{"translate": 0.06, "color_jitter": 0.2, "targets": ["finding"], "activation": "gelu", "parallel_block": false, "moe": "soft", "mixing": "mixup", "optimizer": "muon", "lr": 0.0018, "batch_size": 64, "weight_decay": 0.06}
Rows from block 6 of a small image classifier, named by matrix and row number. Rows with one number within an expert belong to one neuron, the router's apart. Each number is 50 + 15 x the weight over its row's rms, rounded and kept within 0 to 99. All counts start at 0.
Before each expert's rows are labels from the 100 images, of 14976, where the router gives the expert most weight on average: "peak at" is the part of the image that holds the peak. Only what is clearly more common there than usual is listed. The data: retinal OCT scans (Kermany 2017). In brackets: how many of the 100.
# router: slot weights (model.blocks.6.mlp.router.weight, 16x384, trained with AdamW), inputs 0-76
# up: expert up (model.blocks.6.mlp.up, 8x192x384), inputs 0-76
# down: expert down (model.blocks.6.mlp.down, 8x384x192, transposed), outputs 0-76

# expert 2
peak at: top left (32)
router.4:45 05 46 41 60 38 61 64 32 32 16 22 74 52 70 52 53 51 33 76 51 23 31 43 37 61 39 31 65 23 37 41 59 06 74 46 58 40 67 22 59 47 39 63 52 69 48 69 43 63 70 31 54 46 50 44 16 60 72 54 37 59 71 70 49 37 55 47 47 45 55 33 33 43 35 45 43
router.5:61 32 59 64 62 54 66 66 39 37 51 40 66 45 73 56 31 55 18 62 55 36 35 46 44 58 39 55 57 35 69 50 89 19 73 43 77 59 64 54 77 49 62 84 82 74 38 79 51 56 83 37 64 43 51 68 45 56 70 58 41 48 81 51 32 52 71 58 76 63 49 46 52 51 47 47 35
up.0:28 58 63 44 50 56 36 41 58 50 43 36 49 47 20 21 10 40 77 29 43 54 41 67 68 38 54 72 45 34 51 38 43 52 36 31 83 54 43 28 36 46 47 37 50 28 62 55 46 44 37 42 52 39 67 58 55 47 51 72 65 36 12 61 48 41 36 59 27 33 68 47 61 65 56 24 61
down.0:41 71 35 39 34 38 57 56 81 46 24 18 85 43 34 61 53 47 75 44 65 57 46 14 48 52 62 44 41 64 59 54 41 48 50 38 56 61 55 41 55 46 59 58 39 47 61 62 51 32 36 54 27 61 57 33 29 39 54 71 26 59 51 57 57 46 51 60 13 34 36 57 43 55 34 40 44
up.1:52 35 52 47 74 16 46 39 72 42 54 27 45 17 49 54 78 60 11 44 35 36 82 36 37 60 37 39 17 55 68 33 28 31 64 55 62 47 42 55 48 61 58 74 21 40 44 61 22 60 54 44 74 66 40 50 50 71 55 56 53 40 53 49 58 47 38 59 60 54 62 50 52 68 51 47 46
down.1:68 26 34 40 61 70 41 52 68 34 72 74 40 39 30 57 54 54 91 36 34 43 48 54 46 27 64 46 55 51 79 56 47 48 30 58 52 54 74 49 62 57 49 16 35 35 72 40 56 64 85 52 56 49 82 37 17 78 55 55 64 63 34 62 45 76 42 47 47 39 42 43 33 48 65 48 67
up.2:54 48 48 35 27 52 49 36 53 18 36 69 60 82 48 35 65 53 40 66 69 77 77 64 34 30 84 53 41 46 63 52 65 59 40 27 48 53 51 49 34 30 81 57 79 32 64 58 17 09 48 34 30 30 58 30 26 42 62 61 48 35 47 43 67 43 48 46 65 30 13 64 61 64 63 77 53
down.2:26 73 64 44 47 41 48 80 44 39 65 40 45 32 49 73 49 41 42 51 56 48 41 76 70 41 52 63 66 46 46 33 39 46 33 41 61 46 46 52 53 33 61 93 66 76 74 44 28 99 38 22 42 92 56 54 46 33 15 42 42 64 40 29 36 64 38 33 59 41 47 49 38 61 83 16 59
up.3:72 54 42 54 77 11 46 59 58 47 95 38 56 55 47 34 61 51 38 16 42 59 57 73 28 47 69 53 35 42 48 56 54 62 71 64 27 46 71 70 40 65 43 23 64 15 43 18 44 48 64 57 66 43 18 56 39 48 57 52 27 39 24 30 36 89 55 57 31 31 59 50 70 56 50 44 58
down.3:67 60 35 52 59 14 23 62 48 58 59 62 71 76 31 22 79 38 50 57 41 49 38 82 60 49 46 45 78 22 63 65 61 28 27 64 46 65 52 34 71 58 48 88 58 33 24 48 58 64 48 59 92 50 40 50 37 54 23 36 46 51 49 78 51 59 48 63 61 47 32 07 71 59 58 35 61
up.4:28 46 75 63 63 57 36 45 29 51 50 63 27 60 27 44 48 61 45 47 64 37 59 77 67 50 37 60 40 37 37 58 79 45 37 37 67 58 68 30 70 49 46 54 51 59 67 43 58 24 71 66 38 42 41 48 34 42 39 59 50 48 37 31 59 55 41 67 59 36 42 46 46 13 33 72 52
down.4:53 63 29 41 43 46 29 51 59 66 51 54 26 23 40 31 60 55 45 52 38 33 08 52 51 46 35 51 37 74 44 46 67 42 28 51 73 30 65 39 40 77 45 59 53 64 36 59 59 46 53 37 53 90 64 59 34 39 56 48 57 41 55 42 35 38 44 38 35 55 24 17 28 27 63 56 60
up.5:43 34 40 77 56 54 47 23 44 48 59 54 65 66 46 53 59 27 80 66 71 73 58 24 47 53 74 65 22 61 69 38 63 86 45 20 32 53 47 67 95 50 48 25 60 34 67 81 48 57 77 34 74 29 57 61 59 51 59 53 38 64 44 48 10 66 72 60 44 62 48 46 47 43 32 42 55
down.5:52 19 34 53 58 53 61 42 34 42 54 16 39 76 23 55 57 73 22 63 40 74 51 55 41 17 49 61 47 52 38 34 55 65 49 63 39 63 35 36 45 43 34 51 31 69 63 58 40 38 62 47 58 40 48 68 83 57 34 44 65 30 57 35 68 42 47 71 39 51 54 39 24 39 50 45 50
up.6:43 31 35 47 62 52 41 74 81 28 60 33 46 78 28 47 49 51 74 60 42 22 40 55 44 57 34 28 63 35 41 66 20 19 35 34 55 44 64 62 59 50 47 67 51 30 52 45 42 41 45 48 39 50 73 36 70 36 46 81 56 68 59 55 39 28 50 40 60 01 59 29 21 47 55 53 42
down.6:52 40 76 42 73 55 49 52 37 70 58 18 31 51 65 64 52 28 65 50 33 41 52 37 35 81 19 50 22 33 59 43 50 52 60 49 29 61 31 50 57 56 51 42 41 64 33 29 61 54 79 51 61 65 50 58 34 73 61 63 74 31 48 35 48 40 57 53 65 60 07 64 24 43 39 49 38
up.7:62 39 27 46 37 43 69 62 79 41 25 50 51 59 42 54 57 16 83 22 52 58 07 68 72 49 45 28 29 54 08 50 46 92 90 60 49 40 65 59 71 55 49 53 35 49 62 41 50 61 66 56 49 43 40 57 39 58 52 53 72 51 39 39 79 50 58 59 38 33 77 34 61 20 56 40 31
down.7:43 57 50 70 38 53 56 52 45 57 56 36 54 36 70 45 33 59 60 26 49 61 79 63 56 49 49 71 64 50 66 40 32 34 55 32 51 24 66 43 58 57 58 57 54 44 50 22 26 22 72 37 62 27 11 27 48 33 88 51 55 50 42 54 50 05 72 59 18 60 46 66 46 89 61 63 73
up.8:40 32 38 78 54 76 78 69 88 18 55 77 42 56 57 45 45 50 83 53 51 18 29 31 59 35 49 39 43 31 48 38 46 63 54 47 52 60 50 66 26 37 53 65 45 13 26 37 48 47 36 45 31 37 73 50 49 48 69 50 52 51 51 33 44 43 43 62 66 45 43 50 45 46 61 55 51
down.8:60 57 28 56 28 26 67 51 39 73 51 77 54 82 65 63 65 58 99 50 48 59 79 55 41 55 71 58 10 62 57 38 32 55 61 74 39 56 50 38 60 39 63 37 39 79 75 48 55 17 73 50 77 60 50 55 43 35 29 45 63 43 59 73 59 68 63 31 62 33 71 38 45 54 43 44 52
up.9:65 51 38 28 32 44 45 49 49 84 40 57 44 60 60 59 71 52 63 71 69 46 36 63 84 45 73 59 79 72 22 34 34 56 69 42 11 45 49 43 56 41 35 84 65 27 49 47 32 56 57 56 08 61 31 27 55 59 57 61 56 41 57 58 74 72 49 52 48 45 51 64 48 61 45 56 66
down.9:52 49 32 82 53 54 74 73 74 57 30 83 62 52 50 65 45 54 59 71 64 34 59 31 47 41 64 39 57 45 54 36 56 37 51 51 57 35 53 67 56 64 80 52 68 67 50 45 48 37 53 40 61 32 25 47 60 64 65 53 53 64 48 42 21 29 36 42 70 52 46 54 53 34 42 49 65
up.10:67 47 47 28 55 48 49 64 59 85 33 62 63 22 26 57 57 34 25 42 35 63 70 50 51 52 58 55 57 62 50 40 45 28 04 52 33 51 42 60 49 68 36 47 49 56 61 45 79 59 54 65 54 85 42 59 69 39 75 76 44 53 60 46 83 69 55 57 66 62 67 40 48 78 28 66 86
down.10:49 50 65 42 33 78 25 55 04 58 58 53 82 56 31 62 53 83 78 35 47 47 56 67 39 53 47 55 25 57 59 56 33 18 61 49 43 39 53 43 54 59 53 58 38 58 52 68 63 30 60 45 62 70 63 54 58 91 81 73 64 62 58 51 45 67 63 35 51 56 33 54 60 39 60 47 54
up.11:53 59 25 44 52 55 40 38 62 60 30 57 47 37 42 62 18 33 46 09 50 55 29 93 46 30 71 42 20 55 58 56 40 83 56 43 45 50 33 31 44 57 45 58 74 31 31 39 46 86 74 44 57 58 58 29 49 49 50 37 63 43 32 58 66 80 33 71 41 53 69 55 62 58 67 42 41
down.11:13 48 56 51 19 59 44 54 53 42 61 59 70 46 57 51 47 53 64 27 64 36 44 65 61 59 70 70 27 42 32 48 29 72 68 63 63 75 53 47 43 59 42 34 59 42 31 68 51 56 47 22 66 48 51 63 35 25 71 28 44 55 32 52 59 39 49 40 54 45 58 52 54 69 79 44 46
up.12:62 73 57 56 42 62 24 21 37 53 58 47 28 38 35 62 35 64 75 40 64 51 33 54 35 46 55 56 44 45 41 38 30 27 26 47 55 62 26 47 26 35 69 43 46 56 54 57 30 18 54 55 26 67 40 59 30 47 29 43 52 69 44 42 50 51 53 53 46 51 46 48 34 55 70 66 41
down.12:65 52 32 48 25 45 38 55 46 34 54 19 34 47 74 76 73 29 48 47 19 59 60 40 38 44 62 55 52 69 61 48 59 55 54 48 60 49 28 54 30 61 42 54 62 60 56 50 67 31 53 51 71 68 74 43 55 51 59 35 41 82 38 45 45 78 79 18 48 61 44 26 25 44 43 66 60

# expert 1
peak at: top left (36); top right (32)
router.2:73 81 44 31 37 79 37 48 62 54 48 92 20 48 27 51 68 57 64 36 55 61 71 55 60 62 61 58 47 85 33 40 28 85 42 53 28 54 38 37 46 51 44 44 45 45 35 33 56 53 34 61 44 61 35 41 52 59 33 32 70 49 58 30 65 43 45 50 34 78 51 62 62 62 47 63 56
router.3:45 37 29 43 37 71 61 67 55 59 38 91 34 19 31 43 44 66 45 42 46 36 46 32 55 28 09 55 02 48 71 54 45 44 64 53 34 41 26 43 81 41 48 59 55 65 15 35 22 60 40 50 41 41 23 41 39 47 29 39 64 66 46 49 29 56 40 39 55 81 30 51 61 52 20 40 53
up.0:51 52 67 66 29 43 44 37 24 55 39 67 23 41 70 58 59 55 36 24 48 62 32 56 36 45 58 47 45 67 49 35 53 27 45 27 41 44 43 58 64 80 59 26 48 72 61 44 69 44 64 72 42 95 58 54 63 28 33 74 27 83 33 55 30 56 62 35 48 54 40 61 63 55 47 80 43
down.0:51 60 29 44 22 52 49 34 50 42 32 55 33 25 43 48 44 33 47 68 47 44 72 65 51 58 42 61 27 50 34 56 54 57 56 53 56 24 71 36 55 35 35 54 32 35 57 11 47 54 44 38 48 56 37 45 41 25 54 72 69 29 55 56 53 21 63 01 27 40 15 34 54 66 45 85 65
up.1:49 59 50 71 36 33 48 67 69 49 61 49 15 26 51 59 59 17 46 55 56 37 62 40 77 50 53 49 21 65 35 35 36 39 74 57 03 51 43 73 90 58 57 71 59 53 54 63 46 68 54 64 53 30 47 60 54 49 66 22 48 60 54 44 31 42 46 55 45 67 57 49 27 49 54 57 52
down.1:38 45 32 56 60 54 64 52 15 57 29 87 55 37 47 39 51 63 77 58 53 52 60 20 36 62 53 67 78 30 65 38 51 26 60 65 65 43 54 47 50 48 85 69 58 43 44 81 53 16 39 63 67 48 70 64 48 58 71 54 72 49 29 52 42 45 40 54 50 54 57 90 73 56 62 48 66
up.2:51 61 50 59 44 73 67 63 53 51 35 29 47 77 78 63 61 57 52 50 52 39 46 44 45 63 44 34 64 30 19 57 37 20 47 27 57 57 47 46 40 33 68 45 41 73 64 81 48 33 44 51 34 35 07 65 65 51 34 47 65 56 82 52 14 83 63 33 43 41 50 49 50 93 21 48 56
down.2:55 59 39 65 54 60 42 55 55 58 75 51 52 53 35 59 31 24 60 44 49 59 49 48 51 58 94 54 83 54 59 48 57 49 35 42 64 38 64 49 65 63 29 41 45 52 62 58 59 54 42 54 67 38 59 14 64 67 43 52 52 37 61 46 45 60 74 57 54 22 55 42 32 48 64 54 81
up.3:44 19 50 33 58 22 59 40 27 46 71 70 49 33 51 49 64 66 66 70 32 34 57 54 35 47 53 43 50 37 70 53 60 62 51 57 76 47 41 44 75 56 34 69 46 36 42 45 62 61 62 56 73 62 39 42 84 55 51 61 47 70 51 53 70 60 38 44 26 43 48 49 55 32 58 51 52
down.3:68 57 69 59 51 20 39 66 44 41 68 56 65 61 70 63 54 56 59 69 74 62 55 44 43 51 22 47 61 59 66 52 33 62 41 45 61 70 47 53 49 68 34 48 66 38 56 52 40 47 82 33 39 71 47 34 75 35 99 47 60 42 60 40 62 20 49 51 48 76 30 51 48 80 70 53 14
up.4:60 62 46 51 42 30 42 44 42 41 46 40 83 45 47 33 52 40 49 78 59 48 48 32 40 64 89 58 67 37 69 39 46 47 44 46 68 56 52 58 27 41 37 52 48 42 47 40 70 37 74 51 25 38 68 38 61 53 40 58 34 57 35 68 41 54 40 44 58 46 54 40 71 59 74 73 30
down.4:66 72 62 47 37 81 29 38 62 43 30 31 44 58 48 59 37 38 52 56 63 68 41 59 48 67 76 51 28 59 38 57 61 66 51 35 44 55 72 61 36 56 38 31 59 31 26 45 48 60 72 50 46 57 25 44 24 66 75 32 56 42 51 56 31 33 65 17 70 40 48 37 63 55 70 45 54
up.5:52 37 54 85 59 32 65 43 41 44 26 04 33 36 57 50 29 54 57 36 43 69 58 48 57 54 38 54 89 38 41 54 63 36 52 50 59 41 62 61 50 28 33 95 66 30 36 63 48 50 57 46 41 36 75 63 47 51 30 47 61 72 81 67 37 23 49 48 46 51 59 55 63 68 49 66 49
down.5:43 63 46 57 41 28 48 63 49 32 51 12 50 65 44 48 82 25 22 79 23 57 40 59 51 47 25 51 65 47 54 76 42 46 37 50 51 59 78 51 79 47 53 58 35 56 46 79 55 54 70 72 61 52 62 54 56 46 35 69 34 61 71 46 45 23 42 53 47 30 34 42 29 82 25 71 42
up.6:55 35 66 56 54 30 66 58 28 40 31 34 50 62 43 57 42 42 62 57 41 37 52 51 51 31 42 44 57 22 39 52 35 55 65 35 42 45 39 58 37 41 30 32 86 45 47 37 49 54 65 44 34 44 71 56 65 36 70 52 31 63 15 42 63 42 57 54 40 64 52 59 39 33 53 33 59
down.6:33 38 58 42 48 45 58 27 35 71 40 39 25 62 65 34 52 43 56 39 71 53 83 60 61 41 33 49 65 69 50 42 31 61 71 47 74 36 50 50 51 52 62 44 47 44 40 50 67 67 82 41 45 42 29 43 31 46 51 48 69 41 78 55 43 48 28 26 74 75 22 69 54 55 35 62 35
up.7:47 66 60 57 32 50 37 51 64 35 26 46 41 48 76 23 64 40 28 72 67 53 50 70 54 35 21 63 41 36 71 58 33 40 37 42 43 54 25 25 33 57 64 44 65 34 46 50 53 55 64 49 25 50 35 42 16 29 41 41 73 41 55 63 59 24 43 51 42 58 54 48 35 38 54 44 48
down.7:46 93 29 77 44 53 47 39 65 59 26 60 25 76 53 61 44 53 44 54 48 45 60 76 40 65 44 64 65 62 57 64 58 26 77 52 45 37 70 61 68 51 54 57 56 66 32 62 61 42 65 75 67 59 48 57 11 70 35 82 65 46 22 61 29 15 57 74 36 57 88 52 51 69 61 54 57
up.8:77 55 62 61 57 41 59 74 53 58 21 49 55 49 25 42 67 33 71 76 39 55 44 34 65 63 47 68 42 59 40 38 37 03 64 46 91 60 46 44 57 42 64 54 55 25 44 45 47 13 41 46 46 00 35 41 49 56 44 41 27 45 30 52 48 62 66 59 23 66 36 43 66 48 65 29 37
down.8:53 66 49 52 56 63 56 82 36 40 64 18 51 16 60 70 11 46 43 65 45 33 45 71 39 47 26 44 44 45 73 35 43 26 47 46 32 68 54 55 82 40 54 44 43 68 39 63 01 58 32 31 35 85 67 38 47 22 56 36 48 46 32 41 32 53 64 39 61 65 34 61 42 74 65 63 52
up.9:44 35 31 37 38 45 66 71 41 50 45 72 64 09 69 64 82 26 59 59 18 47 71 52 39 44 53 37 48 37 41 45 63 50 35 37 84 28 47 42 61 57 48 74 41 40 38 85 42 58 16 34 65 42 40 54 47 46 60 40 72 25 35 58 21 74 47 81 59 22 56 23 67 90 63 61 67
down.9:57 75 64 41 47 45 19 68 60 44 56 42 12 52 54 38 56 52 50 52 95 52 78 57 61 49 55 71 99 24 66 70 79 47 56 49 59 71 75 56 29 45 56 84 61 46 35 30 64 23 73 59 75 55 38 39 68 54 52 69 29 72 51 32 67 51 50 24 34 49 69 75 44 37 30 57 52
up.10:53 80 66 57 58 37 48 69 06 69 50 56 23 67 64 25 76 24 27 35 33 49 54 49 48 46 50 48 83 61 37 37 60 76 28 65 52 42 47 41 30 47 34 54 50 84 54 46 57 63 71 30 38 31 49 70 60 50 76 62 41 24 36 59 65 55 61 48 24 55 51 47 45 63 63 64 75
down.10:57 44 65 57 26 33 41 62 45 61 40 49 37 38 86 62 57 31 41 56 68 46 42 54 38 55 62 67 52 59 69 45 45 40 36 56 73 60 47 40 33 49 75 33 66 30 55 44 64 20 65 28 72 55 41 64 59 56 54 45 60 55 51 76 68 65 65 02 49 67 51 60 57 32 50 65 78
up.11:47 65 66 41 37 48 36 50 18 36 54 48 72 43 53 51 65 40 58 82 50 61 79 38 26 63 61 61 17 49 78 64 37 52 58 62 54 60 35 53 45 37 70 64 45 14 47 65 61 40 15 65 60 51 47 46 37 46 50 40 28 31 58 63 53 12 41 61 24 32 48 34 45 12 34 66 45
down.11:65 66 29 41 26 51 60 47 41 68 40 50 59 26 46 66 41 50 63 43 60 73 42 38 66 72 60 26 32 24 32 59 31 71 56 61 58 59 56 55 84 61 45 60 48 40 31 48 61 15 36 40 47 48 46 71 60 68 42 67 50 61 64 73 61 99 59 17 31 30 72 55 39 36 41 59 15
up.12:48 54 81 59 38 39 41 25 38 34 35 04 60 44 66 65 60 22 38 22 41 71 54 44 33 48 84 52 45 50 52 41 14 58 56 51 63 43 52 36 38 44 59 79 59 61 44 50 45 48 54 42 72 33 30 59 38 55 57 50 44 61 43 68 45 37 62 80 62 39 58 50 14 32 86 45 27
down.12:37 52 57 50 53 60 59 24 58 46 36 34 43 64 30 60 67 76 56 44 56 59 55 46 54 42 53 70 58 39 85 45 85 39 64 57 59 54 54 41 71 57 33 64 56 64 65 71 62 69 60 56 53 09 53 42 51 64 60 47 51 55 40 59 71 18 40 28 59 49 39 34 46 42 63 63 61

# expert 0
peak at: top centre (49)
router.0:46 58 81 75 50 34 63 37 48 53 42 39 83 72 56 62 46 44 34 62 38 51 57 69 54 61 63 45 62 51 52 52 74 55 39 64 54 77 60 64 43 64 58 64 44 50 56 60 63 80 64 58 63 52 79 67 69 52 62 69 42 70 70 70 59 38 64 51 85 61 75 81 47 61 42 65 44
router.1:37 33 25 60 36 42 44 39 39 25 29 22 51 60 65 29 34 46 56 57 32 40 21 36 36 45 30 34 62 57 45 55 39 50 40 46 57 36 48 53 45 41 58 43 28 65 43 34 54 48 58 42 82 66 31 57 38 33 34 61 17 17 30 38 44 40 45 69 51 53 57 39 32 60 57 45 60
up.0:58 58 48 44 54 72 52 44 46 81 75 59 23 48 82 58 50 55 68 56 53 70 62 39 46 52 55 47 38 50 54 65 29 59 45 47 33 67 57 62 35 74 58 68 47 49 26 44 63 21 59 45 47 32 53 49 25 55 37 57 51 56 49 17 66 38 47 36 39 58 55 52 48 33 38 48 64
down.0:54 50 38 24 34 59 31 46 43 52 43 74 37 50 44 52 54 25 56 57 47 52 37 52 69 65 49 42 38 62 44 62 53 46 23 60 42 55 57 45 69 37 61 60 41 60 48 69 46 50 56 54 47 72 44 38 12 67 53 53 48 31 67 66 66 41 54 26 86 59 56 45 49 43 39 69 64
up.1:63 29 54 68 59 36 58 59 09 40 59 30 43 31 51 32 26 36 16 40 43 47 53 53 46 51 37 44 53 65 68 48 39 56 26 60 57 55 53 48 42 38 29 34 38 44 54 18 43 39 57 52 49 67 53 46 25 34 44 51 56 65 40 55 50 75 54 79 40 40 38 42 31 12 45 55 59
down.1:29 49 24 26 41 29 31 73 76 44 26 69 49 99 47 31 24 42 65 51 42 31 50 37 64 56 35 38 61 32 49 48 47 47 47 29 55 53 64 53 38 40 53 48 65 68 38 37 36 51 53 52 44 54 50 67 42 33 54 57 62 46 43 52 53 27 35 40 65 42 74 44 59 52 30 54 38
up.2:62 48 40 58 41 35 62 71 46 29 50 64 87 43 69 49 50 46 50 50 54 37 48 58 64 48 65 67 41 30 59 56 68 58 55 56 11 39 60 36 68 47 60 58 27 27 20 08 78 55 26 53 50 51 34 44 33 55 44 48 66 55 47 40 31 69 60 42 27 41 65 46 63 46 48 52 46
down.2:77 61 40 54 19 63 35 45 65 69 52 40 29 34 13 61 79 30 59 47 66 42 57 76 53 45 53 63 70 46 60 49 28 69 51 51 77 28 46 51 68 44 45 46 54 67 73 58 76 43 34 60 68 20 43 57 81 55 46 43 52 48 27 36 63 45 32 32 49 57 35 48 60 64 60 53 56
up.3:51 66 41 50 43 45 58 46 58 43 51 29 72 26 60 59 60 28 37 50 59 81 54 59 28 20 48 62 46 46 45 44 14 38 21 36 39 60 60 54 43 40 74 42 58 75 68 32 34 60 56 58 73 71 90 70 51 50 51 27 52 43 50 44 18 50 45 46 58 56 56 57 28 54 81 37 50
down.3:43 63 51 62 63 79 38 35 69 35 37 61 47 42 30 48 66 60 92 59 51 26 75 68 58 63 34 34 59 36 59 36 65 56 51 67 50 47 63 45 73 27 39 63 49 60 32 78 50 43 30 50 42 35 25 31 48 69 66 55 24 51 51 54 63 72 38 76 25 70 73 30 56 58 54 44 50
up.4:57 41 44 66 42 50 37 38 83 57 19 67 06 53 15 62 36 42 44 43 60 79 43 56 56 51 21 44 36 85 68 28 57 25 27 55 21 44 55 38 67 29 53 28 59 24 62 39 64 42 10 60 39 61 68 37 61 54 46 35 28 63 44 57 41 11 40 56 47 52 53 64 43 42 71 57 39
down.4:52 23 50 45 60 60 28 45 46 59 32 24 50 59 63 49 51 47 56 83 64 68 78 63 58 29 49 54 47 97 51 54 54 30 59 33 65 60 79 59 65 74 53 44 49 56 72 18 33 71 47 56 38 37 56 40 53 61 28 63 42 44 41 73 83 24 64 65 77 60 44 51 42 46 45 50 60
up.5:54 39 64 59 72 59 51 64 63 63 84 91 61 21 51 40 82 47 37 65 79 63 59 46 57 49 64 66 48 22 54 46 24 51 46 55 70 68 51 29 15 36 33 66 58 65 27 62 45 65 57 45 61 26 45 33 27 46 40 65 78 50 49 42 60 27 31 46 19 56 38 52 61 71 51 46 46
down.5:46 39 47 51 18 62 56 76 54 26 69 72 71 42 57 83 58 38 81 62 69 53 46 63 35 51 57 41 49 50 44 56 56 65 68 51 48 70 54 28 41 57 51 51 54 51 38 35 56 40 19 46 41 63 32 31 36 28 45 44 40 60 57 23 60 47 46 74 59 29 57 71 47 52 46 48 52
up.6:31 35 54 42 38 20 52 47 56 41 45 72 45 57 53 68 45 24 75 45 34 49 51 55 37 52 38 75 43 41 36 81 50 53 49 53 44 36 58 58 72 52 38 38 64 47 38 43 61 66 53 37 56 63 30 46 29 49 62 46 13 48 49 12 54 42 43 49 59 44 37 49 23 63 39 48 32
down.6:44 59 41 50 48 71 27 58 42 52 49 58 27 37 46 55 70 69 58 44 49 62 63 68 38 45 59 66 21 64 30 33 64 50 41 21 39 54 68 63 62 76 51 45 42 52 52 32 15 31 38 47 56 48 58 60 50 66 54 38 57 41 37 71 52 93 55 56 59 58 61 50 35 53 45 60 45
up.7:77 39 56 38 75 62 55 29 48 67 67 76 87 69 61 28 29 42 70 50 47 53 83 54 57 55 50 70 48 54 60 59 62 50 79 43 33 54 53 43 16 54 50 45 43 26 58 55 33 67 58 44 39 57 28 59 44 33 62 62 19 54 29 29 71 83 31 53 63 45 80 43 48 48 54 48 50
down.7:56 42 28 37 59 48 59 32 63 42 61 55 16 48 29 44 21 51 38 55 55 44 64 69 43 33 15 41 53 36 50 50 67 10 48 37 83 45 24 36 54 45 21 53 32 43 36 13 07 39 24 36 67 29 67 36 30 55 24 31 65 21 45 41 40 39 49 38 48 19 41 34 59 60 56 43 48
up.8:63 42 63 59 67 81 31 66 38 34 58 56 34 44 35 58 32 47 73 49 58 36 40 66 49 65 57 50 60 52 50 44 60 71 41 31 71 41 49 44 37 53 48 36 80 26 45 60 24 66 27 49 50 77 19 28 47 43 34 38 40 46 32 49 57 56 41 52 35 81 40 38 34 47 59 27 59
down.8:57 77 39 50 54 06 41 51 30 53 65 42 87 69 18 67 69 36 67 59 50 49 42 50 61 56 27 44 40 36 37 52 39 68 37 63 59 66 29 35 57 50 53 50 59 44 80 42 43 55 28 63 45 61 28 43 47 28 39 67 36 62 48 60 44 61 76 60 35 49 56 46 28 42 73 49 27
up.9:64 63 50 73 33 58 31 82 46 64 48 47 38 47 44 43 50 56 51 64 57 42 09 44 68 64 66 46 63 43 58 54 59 41 71 54 65 55 74 63 97 65 53 65 71 31 60 56 28 37 35 50 49 64 53 46 35 36 56 40 51 51 35 68 66 38 37 29 64 27 32 62 34 35 70 57 61
down.9:61 60 52 46 45 73 60 54 36 44 55 44 38 55 50 41 53 23 34 68 54 47 51 49 31 51 22 56 51 53 25 35 61 43 64 77 64 25 51 34 52 36 58 49 15 41 62 46 35 59 47 53 54 43 45 33 56 35 53 47 42 37 67 83 47 46 64 14 70 75 63 63 45 57 75 57 35
up.10:44 74 71 44 22 54 50 56 58 70 52 27 35 49 48 39 49 45 50 14 33 66 33 58 80 50 33 59 43 58 63 32 43 48 56 60 61 39 38 42 51 57 77 21 47 45 77 53 63 19 37 51 43 56 92 51 71 37 51 60 46 21 65 32 58 58 37 72 48 87 51 49 54 63 38 57 53
down.10:46 58 45 42 72 30 87 49 57 50 49 90 81 43 86 46 65 64 53 47 70 67 44 54 37 75 52 39 42 35 31 18 65 70 41 52 41 44 28 39 50 58 58 58 53 67 51 64 81 46 21 76 40 56 32 62 89 46 46 58 49 73 40 52 33 76 62 72 72 66 67 69 59 45 60 67 32
up.11:58 61 52 35 52 60 53 70 43 49 52 37 48 40 39 59 63 36 51 75 37 35 56 59 70 67 89 53 58 25 26 48 21 68 45 38 72 42 47 45 39 49 50 54 44 67 64 44 57 19 64 52 40 62 36 56 38 42 52 25 30 79 51 54 50 69 34 44 92 82 55 32 31 50 40 36 57
down.11:18 61 33 58 43 06 49 55 51 60 56 02 73 25 57 38 22 57 72 41 30 41 61 63 38 45 70 53 41 47 57 37 53 52 42 65 18 66 55 57 30 33 62 36 43 55 37 72 53 40 53 56 30 31 60 61 84 49 48 65 63 55 40 44 33 48 53 46 73 66 54 33 47 24 75 50 45
up.12:46 45 56 57 44 50 83 68 58 56 53 31 68 58 55 51 35 38 57 45 30 43 44 44 38 83 45 63 62 33 61 42 65 38 56 64 69 50 37 54 77 39 72 60 52 34 50 32 47 48 63 57 29 44 46 46 70 48 54 56 57 45 49 45 42 84 58 55 60 32 19 41 39 68 40 54 42
down.12:76 35 45 42 64 45 80 60 62 40 64 72 67 41 39 41 27 48 77 43 49 48 43 73 68 51 58 76 48 55 70 60 45 37 46 58 70 51 52 55 60 55 48 38 58 51 56 34 53 33 33 48 33 47 35 56 46 36 42 57 78 68 42 56 28 56 58 34 56 57 57 46 54 69 56 41 59